Weights of a small image denoising model: 32-pixel images.
Rows from block 5 of a small image denoising model, named by matrix and row number. Rows with one number belong to one channel. Each number is 500 + 40 x the weight over its row's rms, rounded and kept within 0 to 999. All counts start at 0. Numbers have three digits each.
After each channel's rows are labels from the 100 images, of 14848, where the channel reaches its highest value: "patch colour" is the nearest of a few named colours to the mean colour under the peak. Only what is clearly more common there than usual is listed. The data: photos of plants and fungi (iNaturalist). In brackets: how many of the 100.
# convs0: first 3x3 conv (model.mid.1.convs.0.weight, 192x192x3x3, each kernel summed), inputs 0-95
# convs1: second 3x3 conv (model.mid.1.convs.1.weight, 192x192x3x3, transposed, each kernel summed), outputs 0-95

convs0.180:546420510460539486451500449475458474474479477518499493503467489479578481449493515506526484499455588501556525542490507512525457550467557555485445511455467506531466487444495514545498504456570487523560492471562494522471540607513509493503481549460474467514540487604563495498457516556593439496
convs1.180:464489452529548450522514505529512478515516543516509455405439505534411489523497518570450543434444562508511529451501467518539458414436567463503479525472466531543477452448483468527485513424427514524466519496474459487540546500486419541433433511555518459517490495497469461531471518418480474501
patch colour: purple (27)

convs0.112:479484499570465449483468484516486474467476561511563549488494458549467514479555542482552453526497501469478505512537546535472539527509488468478496487464561484519463514544466496424511569504513486475479490491437490459528538612513458517477517546510509482506463536521506511555480443520516508450
convs1.112:476417473521540510534521513513386542541502516442546485513404553473471514481590515480402506543495458510482553476497537516489517408515509476539416566470479538507496489438410561489484481469436498497450542507510506564527539498485525464552478524437445479518486454543541454518482475507475499485
patch colour: pink (25)

convs0.62:491568460486519591538564507444474580486430471522538452489485499440532507490452467452519453464486527502480495460525492474518538525492517488534506471413537433527535611519517425532516444533451575456569539530444550524494452498527480483494527459486500483509486471501520536468445528461536516534
convs1.62:518527442493449531498517561483537462507511419532523514593544445458500455484396439484518485466503538495447485481491433503571498517577478527535578429483551493520469619526509471465520405500520514457536483501485555439495469428510516511424522445476484480480529508497466536471469521470542476535
patch colour: purple (27)

convs0.189:454593399529527407507437548532539537546525495541598515476535492471493570497515549551560504465501528539465531482538536548449518481468491482477537525494490461588427541532492461492488552512454496510542485496436475458505491527490483528464480504488449492564551561475541580455467463461478456521
convs1.189:506475532441547493538467527567415557475569486484540532473490532546550434478466476479532528512502508533501529480485513473480485555536528475479588480543414443545479571508495470444456533592443500424551521411584503542491529561511508471506563500466433510507520448552552546500462542475595496492
patch colour: pink (29)

convs0.15:469527453469535469525580492441492479543491528491536479491568542444545541463504475512541484481598433513501591442508517517490502480475427481546525482517524584522494485500495489530541447472470457476503408433499496530513450516488548445460454465428428496530547514595594509523482529530520468499
convs1.15:484512507437491419514516525462509505513486539442550563402598529565473530554481494500484461494452532473486550481475527558538443469436554480541442385490486506512540593535457469490450534558422438493459453514510520483509556518498462486505542444500521483490478499565493580501460543508503478459
patch colour: pink (25)

convs0.191:509548491428578501507473490486424503545490457515506445468506471510471540495496465527485553562547503524553511522460467474477545595514474536555548480488492495529502482545557416475494446518510486439578465541570510596491485496442516416490422476492549480547519426525522522549507534484464541544
convs1.191:534504512437581546544510506501490440545509495521505461452419503475543514446565480446444492546436475478485506438469528563500506444517517491524600464512561507555486532442564495518586507408483564412526447460537484500464490548463491538565510494483499582479526510526531438432499480508456519413
patch colour: purple (25)

convs0.24:527560482513471530538495505513544506481449492445541497474542537510451497541492438499462536462433465464546457496437392502466540470428497512474469477468490400511455510544460454439432512462501461525437546513480489474477435529504527536427515553536534481529485535513534508449534502516456600490
convs1.24:488546520491522480427532511491503498519540551447511471493535569481448490492476545615515452488557509485532505483466396481492497442471490477487478562435532513484481505485513516451541502445504476553458415461501505537477449552538508543439465520586512446545465487513532501495526450497445499494
patch colour: pink (25)

convs0.186:508454461471527511489491470461475497485449452478478492505477482497523517433502530526530510482489568480555525525516461472495445543480557512455476461495500518505488489447485531486509513490565432559561540515584510557491490586494495485498456552509457504489555477621590500487482491568607506498
convs1.186:515506548534530450550495464500569548549536544532507530477541489543489581508507583537487492442469486491547481491524517525507527462473486475484451493526478474553470464391468544534561501432519521495484449486463434587436536543489516510451416515528445541489491420457526488539466457469492453486
patch colour: purple (26)

convs0.65:517492493443519488471476461492454476482448439527505503497465465484540496433515531499510429494482550491518523562488466457511521567474589520493478495498493507513471484445522506498498476450542469521565518528547512541530497589524550447521512495507500444508576466621546513497480506525561485550
convs1.65:475489485449557425544532442503477474517492586511526455378423549521455551519579494494452475478472484504562483441556515508480508407516553492482431492523500536571470481460486510521539494448511501474471560510480476500461511497483470511551524544491500462569459474490504423494495495453452470449
patch colour: purple (26)

convs0.156:464490483517516467418493444524458468477509475502481467496519461457479445432511489436521456483515460428524495538515460476492492523526519509492492459458472558523497496463541506638487509453539500517514550499469491505437521567517497482510511480489467449470494510544519509553457535506540480412
convs1.156:506485429503532468505502457565457490513513498500427500480447455512455475468584488516436530493491505552565516499504492471432491495523446517512487569479464452569527407426444475487491549513545503487493547568540445483493473469425483494478467458483498481544539438502628490541523504547545524540
patch colour: purple (26)

convs0.92:494425499389536460467464458520471544470465476533503419439453427544513401464502486515452542539506473456522464422448503524513476437509520435452483511490519380453550524461480493474505486493475519450432520553531570509515442536472470503541524489527525467518440445475460480483534494492443523523
convs1.92:494542501424511498494555503439544493428486493507535522529457491510527454513484448534553506575505484549507407566500443463502492621532559511417498486559477489449522559581565494545483510469582465522547489528565522477505523460513514486496560528562541477497453496429478571468499491512506556528
patch colour: purple (28)

convs0.67:495441488496492516500515457525516425477464415537503539496472438421568503404556486447526487493465449487475505529480444457524483488513572555481450488524497515507483427466524537624500514477567523556529533505488543511518498593538477466511546567478442479419528504559458538473528462545556490465
convs1.67:544524456459455458490524464486510459507563544492505522440458575495506566491485519396508493504451452601551466475510494469543478458520528494511485442558467566426482511477429516454446559499519449507515533475509580465559466511538465470488525498456457414493533559516549464566550524510489483555
patch colour: purple (26)

convs0.90:492470530446489472492492437530479492473481524452525471428385458544500449517498442466435491546511463452538506399457507568485507387490571476520470497475497412501520513509489449429530572479509466511414534473490505512485488507453504458539536459521501453564407468490538521492555464461386498547
convs1.90:498585485526497523422545490469553507489487444503486503559478496529585483535446421495569528540490516532442459578508507469463507563490543523506564504530454487460519492543552405492464558498550543563531501531557530413549445468519467505444606494495553466482505558516533523546496500537523546561
patch colour: purple (25)

convs0.173:540503496517477485516546502527449520493496571462547483471454496551497438452502550479465529514500486483541545479448514566485460471502528480476448460467539485509556485503500454450525496454559554484475505463535525466520465441488462471562539460544500465554473436543472505452443509529469495505
convs1.173:469578444452498528364528488476537514488478519479474513498503487523523504552421398520587506492506479517538497589473483500526486595522538464457485477489512469465491540549536440501489543516574561554513504479494561400502483508508520548458583529576555453553506500529490531515539544527492534539
patch colour: purple (26)

convs0.125:535505508431534471464473463484514520461484472490546488504495470490548525467530474512495474509470581540487520528482501475436461531486553541471453468439532492560476482496521544449470518493576484532535523529557492518509480645464495471517504475511479432478580440579541528476461500545556478506
convs1.125:473451510511566470553478490515468483526509569502528527395413532504471548511517523509459495503470461475539526457488560508500501439512554447487472532532428504530549508383479484489532494449489484474450494488447470550505570513513481502566421493518534465545496517473512417510456486491477499444
patch colour: purple (25)

convs0.33:480486512442508446562475512525442525474508546472483458465429401508491440455496561477379503520487519482521512436477482518524464444459551489493493504488476390517511515515494481453518496466462561498465485433533551476516480518492511486544494489532511459529452507462530508464529493514410498519
convs1.33:542560493516492509447489511461491477527513476524474496535538476535590482502401420517560497533509490534542418609556511495507515551481462531490494546514508488442504545576584441502496517493535533498582430470561522394480486528550489496487547482500492491442529514507460541531510521508526481537
patch colour: purple (27)

convs0.127:498481478458533512526505466490534466495452454518485490479447440438550532495546450487487429491497499472549442504556467476511471550467532502514499505484511547586497499484473524535568511522505490554540471479429507498510449639510485472554493562485463449491547475545552513516470504552529440458
convs1.127:524464507513485494474476460523468477505534551489569397421456547448469486476506545506452503478528541483522570467518489505477510434494548509442410583505495510551517536438452480509491511517415501468524523466481465536507550466461419518482517511490506488497498416481526503528463587443392449558
patch colour: purple (25)

convs0.190:551468527506491457459493457532477447481470480533530490534468515499520530428451511502492461496484569528495514632501475491470512555446564536475493509449515541494502442454518519493469471446596515542540498507588541497501496603541518476561479503539459466498554480561488488462495502520517484515
convs1.190:450439454553506467520488501479526494496451552472442492488452442463472566534505493462465523503501534524517496488539532545504525459483468481484490437473491498557528444431537491509536538414531502535485525494516504460495611474495517506575554523524453497555550487463410391562476408490393469508
patch colour: purple (25)

convs0.29:456531521503460449487471492503547446487428493441509501575457455503485402487526504519496483497509467527517496536512483548531472457476469494496514548419471604499527524486505467655450538482480471505455516493510482499481452413385458470607534467464512508560459426475504537499515498431438522550
convs1.29:513514447517515549409503496496595455493499494487521471556550443472514413471471437537499512465523484497478445498485432489580474535520473542523525430509541508526496542528545514481512444537506512544544491470562595542484484444509481430430550507580544420502525540492505471530483475561582494513
patch colour: purple (28)

convs0.7:550460465461523444523522466491486504512502424486455456490473437510516450427565528474468543549563539416534496540442493518531443536552574562460429486464514420552445504445488514486478460481527490504556502517574594544471443539513544451498503472503528534489560464539488512471510464505527501537
convs1.7:536459445500565450473468419498546523531517446487405517589550494470524455489498450489497478545488526448533433594519491492573455598486543548447439519461497488501494455519504517505435500525524478531484473487562554395453555489530503475516535504558497491513522529462497519523526506512548523465
patch colour: purple (26)

convs0.35:515457501456460512506459451531508412544450522572446505465487445486585429450602501447480456551485410426499503520528486539510472508500536494504457533505515538488466512462477493519509466463495536512525541537488526490530510584474466467569498464571515521498466544560514492528528523516560524499
convs1.35:568520501454521455556501468463438479534535491517498472481478542463581547534550550491473469548459458502538523477497540528480504448475541450476447562541484444592544502475468493532502455548539451462457545534531556558476575464452410509525433516526528566516496420502543508518554536485433520555
patch colour: purple (27)

convs0.9:560502455505506442483536451534498505495461510594514409394497456503458475471473548501503524518452489510515457491513510475489474491483527474539468483459438417466470505531574489576548433501452535483554433493464454468486510476572536491515458535433501457531536472468478534508555474509481469545
convs1.9:548471536507504504470457489547512472464470429510534491427501497551509513457481533470488528501545507542473438518576570513503479517444494494498549550577474481466508459485517509581488523522410528487538424400484461507522497483505498485516468495495467555452565552488522453486597487484462447516
patch colour: pink (25)