config = dict(
    model='image denoising model',
    rotation_deg=10,
    widths=[64, 128, 192],
    shampoo_beta=0.999,
    final_lr_fraction=0,
    warmup_steps=310,
)
Rows from block 3 of a small image denoising model, named by matrix and row number. Rows with one number belong to one channel. Each number is 50 + 12 x the weight over its row's rms, rounded and kept within 0 to 99. All counts start at 0.
Before each channel's rows are labels from the 100 images, of 14848, where the channel reaches its highest value: "strongest on" is what is common among them. Only what is clearly more common there than usual is listed. The data: photos of plants and fungi (iNaturalist).
# convs0: first 3x3 conv (model.enc.1.1.convs.0.weight, 128x128x3x3, each kernel summed), inputs 0-127
# convs1: second 3x3 conv (model.enc.1.1.convs.1.weight, 128x128x3x3, transposed, each kernel summed), outputs 0-127

strongest on: order Lamiales
convs0.20:56 64 48 61 57 72 29 47 52 51 37 27 58 48 49 51 48 23 41 66 57 48 32 52 49 39 60 49 57 57 51 46 00 40 48 21 33 39 57 54 40 52 39 33 52 50 46 61 65 56 53 57 61 54 50 43 57 45 45 47 55 45 54 39 52 42 43 61 64 36 42 39 33 50 57 48 43 42 51 34 50 49 36 67 62 32 61 26 20 44 49 49 42 39 67 50 33 52 42 51 42 62 50 40 46 56 66 35 46 49 64 53 54 34 53 63 33 38 55 48 43 58 42 36 48 50 44 51
convs1.20:44 77 54 49 56 44 55 79 67 48 48 34 38 45 50 45 55 38 47 48 61 60 52 51 38 46 51 40 41 53 34 58 04 45 41 45 65 41 49 35 20 50 45 35 59 50 43 50 58 66 48 44 63 50 43 66 44 44 44 54 55 53 41 48 48 53 49 56 35 48 52 04 53 43 48 48 58 28 49 64 44 52 54 55 60 43 56 08 43 58 47 45 49 48 29 44 52 52 40 39 44 34 35 70 50 41 41 40 52 49 41 29 57 49 50 54 20 39 56 61 63 52 43 55 52 40 68 45

strongest on: order Asterales; family: Asteraceae
convs0.48:43 23 52 34 36 48 40 62 42 43 45 44 72 28 68 39 44 53 59 38 34 49 34 62 48 36 55 39 50 52 45 54 61 50 56 49 55 48 25 54 34 53 38 65 38 39 43 45 76 48 41 34 58 28 42 54 56 20 47 28 35 42 47 47 20 45 35 37 57 52 46 53 48 48 46 77 44 36 42 78 38 49 42 46 37 77 52 33 63 50 59 28 68 45 52 51 39 46 45 57 48 38 44 29 40 39 57 36 64 48 36 46 36 65 43 51 58 49 46 43 49 61 44 47 47 39 35 66
convs1.48:58 64 45 44 47 46 37 62 28 61 45 37 45 58 45 37 76 43 25 37 63 52 48 76 63 41 53 59 53 83 54 66 53 52 38 59 74 51 62 42 49 63 50 44 39 66 46 48 56 50 44 42 41 44 48 38 60 64 30 60 49 55 24 46 60 29 45 61 42 73 28 65 47 40 42 81 53 37 68 39 54 48 43 49 58 48 50 41 39 46 70 42 41 63 55 69 60 60 60 66 46 46 51 77 40 32 35 41 51 69 49 45 31 58 38 49 51 47 47 63 52 60 67 60 50 53 34 47

strongest on: order Asterales; family: Asteraceae
convs0.79:26 48 25 29 41 29 31 64 41 60 36 56 53 34 52 61 47 47 44 46 56 37 73 56 34 69 49 49 60 64 65 49 43 44 62 57 62 32 48 61 42 40 44 59 57 48 39 44 60 50 35 48 52 41 39 25 58 44 48 50 59 43 48 43 64 63 58 33 56 41 50 42 57 33 61 39 46 52 61 70 23 34 70 50 62 71 69 57 51 46 59 47 54 55 61 50 31 61 42 57 55 27 48 45 65 31 64 53 70 58 68 48 46 29 58 28 55 53 40 38 58 76 54 46 25 48 54 59
convs1.79:58 26 60 41 45 64 46 46 49 43 54 44 53 49 50 47 57 56 19 43 44 56 32 50 50 61 43 58 48 81 44 53 58 39 55 57 57 55 53 47 63 29 40 38 40 54 47 47 49 48 34 64 25 52 53 76 68 77 40 42 34 69 54 41 35 47 56 67 44 65 42 55 41 45 76 42 72 54 60 51 51 62 43 58 23 50 72 43 33 56 52 49 43 47 50 60 65 51 33 56 49 42 55 51 73 45 34 09 50 49 66 48 38 49 31 63 44 58 52 34 65 46 61 59 49 50 65 51

strongest on: order Asterales; family: Asteraceae
convs0.57:34 25 52 44 48 26 52 25 53 47 38 29 56 36 50 63 54 67 55 52 60 40 58 35 39 44 61 39 51 27 24 35 49 48 52 89 49 55 52 53 21 57 39 70 56 58 39 61 56 34 37 58 34 46 51 54 59 60 61 48 53 56 45 33 49 32 44 46 25 65 48 72 54 50 50 46 53 39 55 71 47 46 41 34 55 58 53 44 41 34 56 41 51 45 59 59 60 64 43 58 70 34 48 36 41 32 47 55 67 35 58 53 55 73 37 50 61 68 38 50 28 55 52 40 51 50 60 38
convs1.57:51 59 60 51 38 65 53 79 49 48 59 63 56 41 68 54 32 43 30 61 54 46 48 37 49 24 33 57 64 54 51 44 64 48 48 25 73 53 38 37 67 44 59 40 47 60 56 53 48 48 49 50 58 42 50 55 51 53 41 59 29 59 40 45 36 25 46 45 43 33 77 41 58 41 60 69 54 43 61 57 40 62 58 50 61 14 66 49 68 61 47 62 40 51 58 58 42 71 79 53 36 24 20 63 40 46 47 54 35 49 39 41 34 60 49 53 44 37 50 54 43 35 55 64 45 46 43 46

strongest on: order Asterales
convs0.52:47 65 38 73 33 61 47 38 38 45 62 44 54 47 52 32 64 60 40 59 66 61 55 48 37 47 68 27 37 25 77 29 42 46 48 51 42 56 56 33 18 48 57 35 50 38 33 53 34 60 53 54 65 42 55 35 63 49 65 66 48 52 69 59 48 46 37 49 49 62 46 52 38 66 51 47 34 52 43 61 47 43 50 50 43 16 58 44 80 49 44 37 56 24 51 42 44 47 65 50 52 44 62 64 42 53 53 44 56 63 45 35 39 50 48 52 88 44 31 55 36 52 49 59 50 51 57 63
convs1.52:56 43 51 35 83 25 65 38 46 54 32 35 51 61 58 65 72 66 56 58 54 26 46 55 57 60 46 69 40 57 60 58 48 39 48 50 50 46 73 60 08 55 34 49 43 50 35 41 51 35 32 49 38 77 54 67 48 42 35 54 41 48 60 81 48 44 44 67 42 56 40 48 53 56 52 38 55 33 41 39 52 41 46 47 62 46 46 55 30 28 53 39 58 26 56 29 45 36 29 45 45 60 59 53 68 70 60 44 49 41 46 43 55 57 43 51 63 50 47 42 39 46 57 53 63 54 56 41

strongest on: order Fabales; family: Fabaceae
convs0.19:48 59 43 65 50 57 42 38 51 66 52 39 34 44 53 40 47 37 34 57 83 48 54 71 62 50 57 58 55 42 50 45 48 56 67 11 62 60 49 59 37 36 42 45 46 59 39 62 36 59 47 20 42 57 50 24 46 63 51 51 53 39 50 45 50 43 40 53 48 43 42 49 44 41 50 58 30 42 66 42 44 63 41 68 60 32 54 38 56 54 39 51 52 52 45 52 33 56 45 52 45 43 51 15 35 35 63 51 63 36 76 32 56 39 46 39 16 45 31 42 72 64 47 45 57 67 57 53
convs1.19:52 53 68 49 53 41 51 25 45 46 50 70 65 42 42 51 43 75 53 50 47 57 70 52 48 52 48 48 58 50 24 43 66 51 70 70 57 40 28 36 80 63 44 30 45 57 41 52 52 68 52 42 42 55 68 52 69 67 36 61 41 48 58 55 64 65 57 41 48 45 44 66 73 25 44 56 51 62 43 47 36 51 38 46 39 44 63 32 75 45 45 50 42 50 44 65 48 60 40 60 52 46 66 30 46 38 43 53 79 39 47 49 41 44 77 48 42 43 36 47 53 52 68 56 76 52 68 41

strongest on: order Lamiales
convs0.90:40 52 31 47 54 41 38 29 66 56 80 56 49 33 60 45 48 44 55 42 73 64 55 72 48 48 65 58 49 50 63 58 64 45 38 47 62 59 42 45 39 43 73 45 56 66 47 47 51 60 64 50 37 55 40 07 74 52 39 34 40 19 52 61 51 49 46 53 43 47 64 50 54 47 58 45 33 58 41 66 49 32 63 44 66 66 53 57 46 55 48 44 46 49 54 44 46 51 41 52 63 55 41 50 42 43 66 64 53 52 57 52 36 47 33 39 51 38 55 34 78 47 29 24 79 56 61 56
convs1.90:51 46 81 51 72 43 35 00 59 55 37 45 62 53 43 59 34 58 77 52 55 38 48 45 44 66 26 70 39 50 51 40 53 58 48 54 43 51 59 51 77 56 46 60 36 35 47 49 36 61 34 40 62 57 52 44 66 37 41 52 44 49 55 48 54 61 51 61 61 49 61 38 64 25 65 45 55 57 57 48 38 58 44 51 40 31 59 67 52 48 46 42 49 38 31 58 41 56 56 45 53 71 53 44 49 56 47 64 64 30 48 55 58 43 82 55 50 28 45 49 46 63 44 55 58 63 62 40

strongest on: order Lamiales
convs0.114:52 34 73 55 37 51 47 47 64 57 51 34 57 54 44 72 51 52 64 54 47 38 58 27 61 66 53 48 42 58 70 46 46 58 35 67 28 53 60 43 25 29 50 46 47 55 60 41 55 31 27 41 61 44 58 76 44 31 51 49 56 36 50 43 44 49 43 50 51 43 38 45 20 35 54 40 74 58 45 45 55 37 69 22 35 54 57 54 54 46 54 64 34 76 52 58 46 35 41 45 35 54 38 55 70 40 46 50 62 62 47 62 40 35 45 36 34 61 33 65 42 36 53 52 77 59 45 45
convs1.114:52 62 81 51 71 27 48 45 62 55 44 65 60 45 46 56 42 57 59 69 56 42 41 40 35 76 44 42 30 44 57 45 41 50 58 55 62 70 48 68 73 48 54 50 47 55 31 47 37 62 60 38 72 57 44 44 47 29 54 54 53 38 58 46 35 53 51 56 70 42 42 53 73 46 50 48 41 59 57 50 41 54 50 23 42 24 74 41 54 47 36 41 52 17 35 51 51 49 64 34 37 66 60 60 50 63 64 75 28 35 49 38 40 43 58 56 37 46 50 56 44 48 53 40 26 48 47 52

strongest on: order Lamiales
convs0.54:45 51 67 54 52 68 24 49 42 56 32 60 55 46 50 64 64 42 69 69 36 56 40 43 51 43 52 25 51 37 35 60 66 56 49 54 58 58 57 50 36 58 45 56 47 56 58 41 44 57 44 47 55 32 52 72 60 64 53 36 56 44 59 41 36 56 48 52 66 47 26 67 20 41 31 46 64 41 50 62 24 46 57 39 37 40 58 49 47 51 57 53 42 44 62 47 51 43 49 69 30 48 52 25 43 47 56 30 56 72 26 44 34 61 38 45 49 33 38 47 47 48 53 26 62 44 09 51
convs1.54:34 59 86 39 39 48 65 41 58 59 39 46 50 61 46 55 36 44 81 72 50 52 50 50 46 37 40 51 46 20 37 48 52 40 52 60 44 59 39 38 62 55 47 49 51 36 48 47 60 68 43 28 73 63 49 24 43 23 48 46 48 27 43 58 68 59 54 43 59 54 36 59 80 35 32 41 49 57 56 41 57 41 42 41 53 56 54 48 62 51 45 50 57 56 22 64 72 53 61 40 49 39 50 43 47 54 40 44 44 51 41 49 57 61 64 34 34 39 57 46 34 56 36 54 50 58 24 31