Weights of a small image denoising model: batches of 256.
Rows from block 6, named by matrix and row number. Rows with one number belong to one channel. Each number is 500 + 25 x the weight over its row's rms, rounded and kept within 0 to 999. All counts start at 0. Numbers have three digits each. After the name is the row's rms in percent of the matrix's.
# convs0: first 3x3 conv (model.decb.0.0.convs.0.weight, 128x256x3x3), inputs 96-111, a 3x3 kernel for each
# convs1: second 3x3 conv (model.decb.0.0.convs.1.weight, 128x128x3x3, transposed), outputs 96-111, a 3x3 kernel for each
convs0.93 124:477484499500489467500501492515513506495493516500504492508490501486484500491497497469507503484501490492510518508503510509501478507493487502498512500499486505503502499498497501495490491485488510500496498517514512522502500481469501478475498483497498503495489515502479489505504520521506489508502503496504509483509516467491507472496494505491479504505519506499490500509472500507504496497490487521528516518505540492509522497528511509524527
convs0.94 075:498507535518530534526519523503496473509533491502510493498531585464534565406512532476486501473530521468513525458458483499488476456520532505517515483522530498510474487522489491495526487513548526536490526516480531540517530554570493544544483535530508515505509510492528470483492454472468462468427422480553533522528535500525521504499493503483506518503488490476463411535498449553531433496508472506486458490490469523458472485471411472455443
convs0.95 087:506530505516513501521499492483490469497476483501475459523515523489490506477510506508500505529526508532528521466494492524486515503502491503506479496479479501495497501466490486520491491489510531514510523500496509515481528558522511517514470491505504511489520510494510507498487504510530483526500482517489487488462501483499473518482498473515511475508524485520465469529505457472441489474492520496505509490508512489502491504451477479495475
convs0.96 124:513499511516504499494491505510492491488490501497495504498490505483506514492473498482513492505515509519515492511510507508510502505507493508495490480496513504518508513509493515503505511526489496501481493519495493540524519500499507500493499503508502501528505519497484504490514507503512526506507503505512519495500496492501510483510518506504487511508507507504510527508505506493500500498486502512536492493492503488510499504509503514488519
convs0.97 093:500477488504478500512493502488500498488476510499530544473494500474516511502500505513493516512514479479498481499479494504481482495489484505497481496532481505527498505513513490526527499468508496493518501497517469480476499486507512497511496508529493500485474484512504503494502492491512464478505511518524512468548560486517491489500483534501486511533503537523487500511517461517554527526530515502492488462486467472515498487493519477513500
convs0.98 081:512503514511527528523492512512503469534497499544516509511534591453550536406527474484494520500501540497507521471494478462529477470498527470517501477541496481523471501469485481460518498479548505511495514523478505508474524552541473526550464494524506493503496490504497508507495422523533426524524421528474572468470540485505545487534478516527435538556464498506477449506500462507532432504533479483527475467493482465471462467506482487499480
convs0.99 087:482505493515535532459486498494536474484505500503493492519520511481481520493508478478494502534515526501472520472508474490451452493522494494504490500505493487500490498532514473501486520478508496481480556470524477483510522507490507498521508480495482490488505507479530516497523513514497431492525492520468490509500496526496487504512497521480489485515508525503479514522503497515498473482484475503483487512516526476519460542492496466486471
convs0.100 132:505506505502497496492499515500502503497512493505517506504512534521512513522518497511505492504490503507500499486504511499523526512513502485504511477494508483486490485491488495497492496484498492475506489482490495492499490489516490504508514520506487477485505502499504488502500501485484492482488497519502518517498512527498524523499495502483487502488502512495485491496475493487506495515509501520513506507498506505500514503503517515523502
convs0.101 102:484499509492473509501497512494487483475496514462477487501483504485499506475497491520514503553516496512509510501491514491500482510503493477467498465477486477498483491492504495491515521515503493518510514521490524528505527510521489464491496492496485479498500493504483501499500497501499504513503525514473490502504483487512504500523490484508489498504502475536527506521516501511511528502508502498489465480496493497505517497535519493525524
convs0.102 091:493505503521490514493479484481513522521541530544513502537524507502506528490476516498487491497488494494519502508486500473514482535477480512528520508528496502517523524500536501463507462511463501487518506482496509481524475475491497493479509504521461460465488475490471517519517519499449515477520515477507511477542500499503503471492495496498477480475508498510527506538502480567530446524512507500495483526459513508497516501534505489493523
convs1.93 109:508496502503482504477541538459495507474538448484475501516456494491520493520527508457499523493540502486505479506511503543506486450529486544467480490532555502493483489495497456454479467472464507486507476487500493503503433489537477438461509498528489531505504532485512539525477524507455448526539490471509519508541520483539506479517487484525526518471523525500530506485494479518529501502503510468467490512468485503495505497546540445475494
convs1.94 077:480497517498515537528503513506495511524534529478488449533511471537465470476485507473473475477489552525495462489531540539521500493506488502507493499538516474510515511498521517485549507489521521489453499525470484516490465495483500504518536536524499488482480533524468505533512547507520506507519466501486514539538491460550523482472513466495523524531456496519521499492501492429513466553551486527512509475500507515557540538587541504496498
convs1.95 091:493490509491483536485518492526485514473504537486482474507476485510479499493536507529512534532533560497451480518525499501520521495516473494462492504559487525497503523503450493469456520493484468481489516484497454482533510489517494485517483515529502462496481519509482525526488485511489477508498517542488483533499487482476542547498530491496511479471518527485496525513500496493520495450515494494508542513535542514490564494473493472462514
convs1.96 127:513495492450514526511514488503516474486482496466517507498512466501463485487517494510569505476522544478500494496461511470448492469508536488465514510500505524525489487505557505522486486459486484503494511522464501457516526490492508482477486460493474562538539513481518517539504508497521580522533496465474539524524517466555480476505502479477436517524502485480515519550530500518460530510470454511495481482459518482517484478522525559501506
convs1.97 089:538517523487508530526528482494494503486473497490496500509465500471467495493506504515510485516510488417509499467542520506541510505484458499476485491481499488426500493488482439430507485490514491506479497553504505492490505490494441454560468499554478500495499561568481502501497489480479477496489524516433465489492528471488479482515492508509515516498509502478486497505428481506511534490512504543523514461539494475508519504550553509502497
convs1.98 088:496516468446546516454519483500522473529545467471486512507507520501486503496460520486529527484518549538544545492494471483480464485478550503497491535543468511509503499542470472466461507472439534502524545488520500476504496455498513564484485532474476486514489498522512473508524478544529425528523526491503523495536500475549519507455471497482443455521462504507498473489474483509476480553515489539520553504508519520525494487549504515508499
convs1.99 085:528522512531442498528478476493530537481518564502510524495502491520487501501535477474546483500495503564501520500456486496466519489522501531499482489501538510533511515547466523566498495523541523512507470497482519499475513517532492482497491529522485472460503522492526495487528524522489500544531508476475546527454548503527513489524522504534420486499481525505497462464500523549496473504536480477485525510513484507514516460506482485477498
convs1.100 123:499524516518480486509495493509509493524559523527497500518505511527544501499503473489489506506482501523519494530489519524495478508522486480521488485493476446448488524553504538504457508464497454474494503487484498494517490495505509509503492525480495464494463453510503504504478516503537516487520539516485495515466429491509504483523493499473537525503501490482480500520535490454469482487510513518534512488514531484516483492484486480475512
convs1.101 091:512479487526526448529521477532501465474472503514503494495515497484526493471475507508506507513491491486507530513510490461525536513515492508535491495514484514472492512471506487450520465493513526516504494509484518470477507481494464450462494504504496498491536524514510465465491440483518466503526521543483474512513480506532508524501497527494438529482506472482492482490499500487500491517485480508471470485470465484463525515502515499493490
convs1.102 093:520487529510495508540501481465477492486492500469551517470470515476535474452462457545471491514510515510541495519494548508529526464558508497502517493503512501514486494444550492456474485523459516517468497545495466481511463480536481488507501485504485504535502482521498496495511483514504490501467519532509519556510513480487483487528463489486425459508464494510510518517480523506485503510539514512580499477536492486537529481496500474483454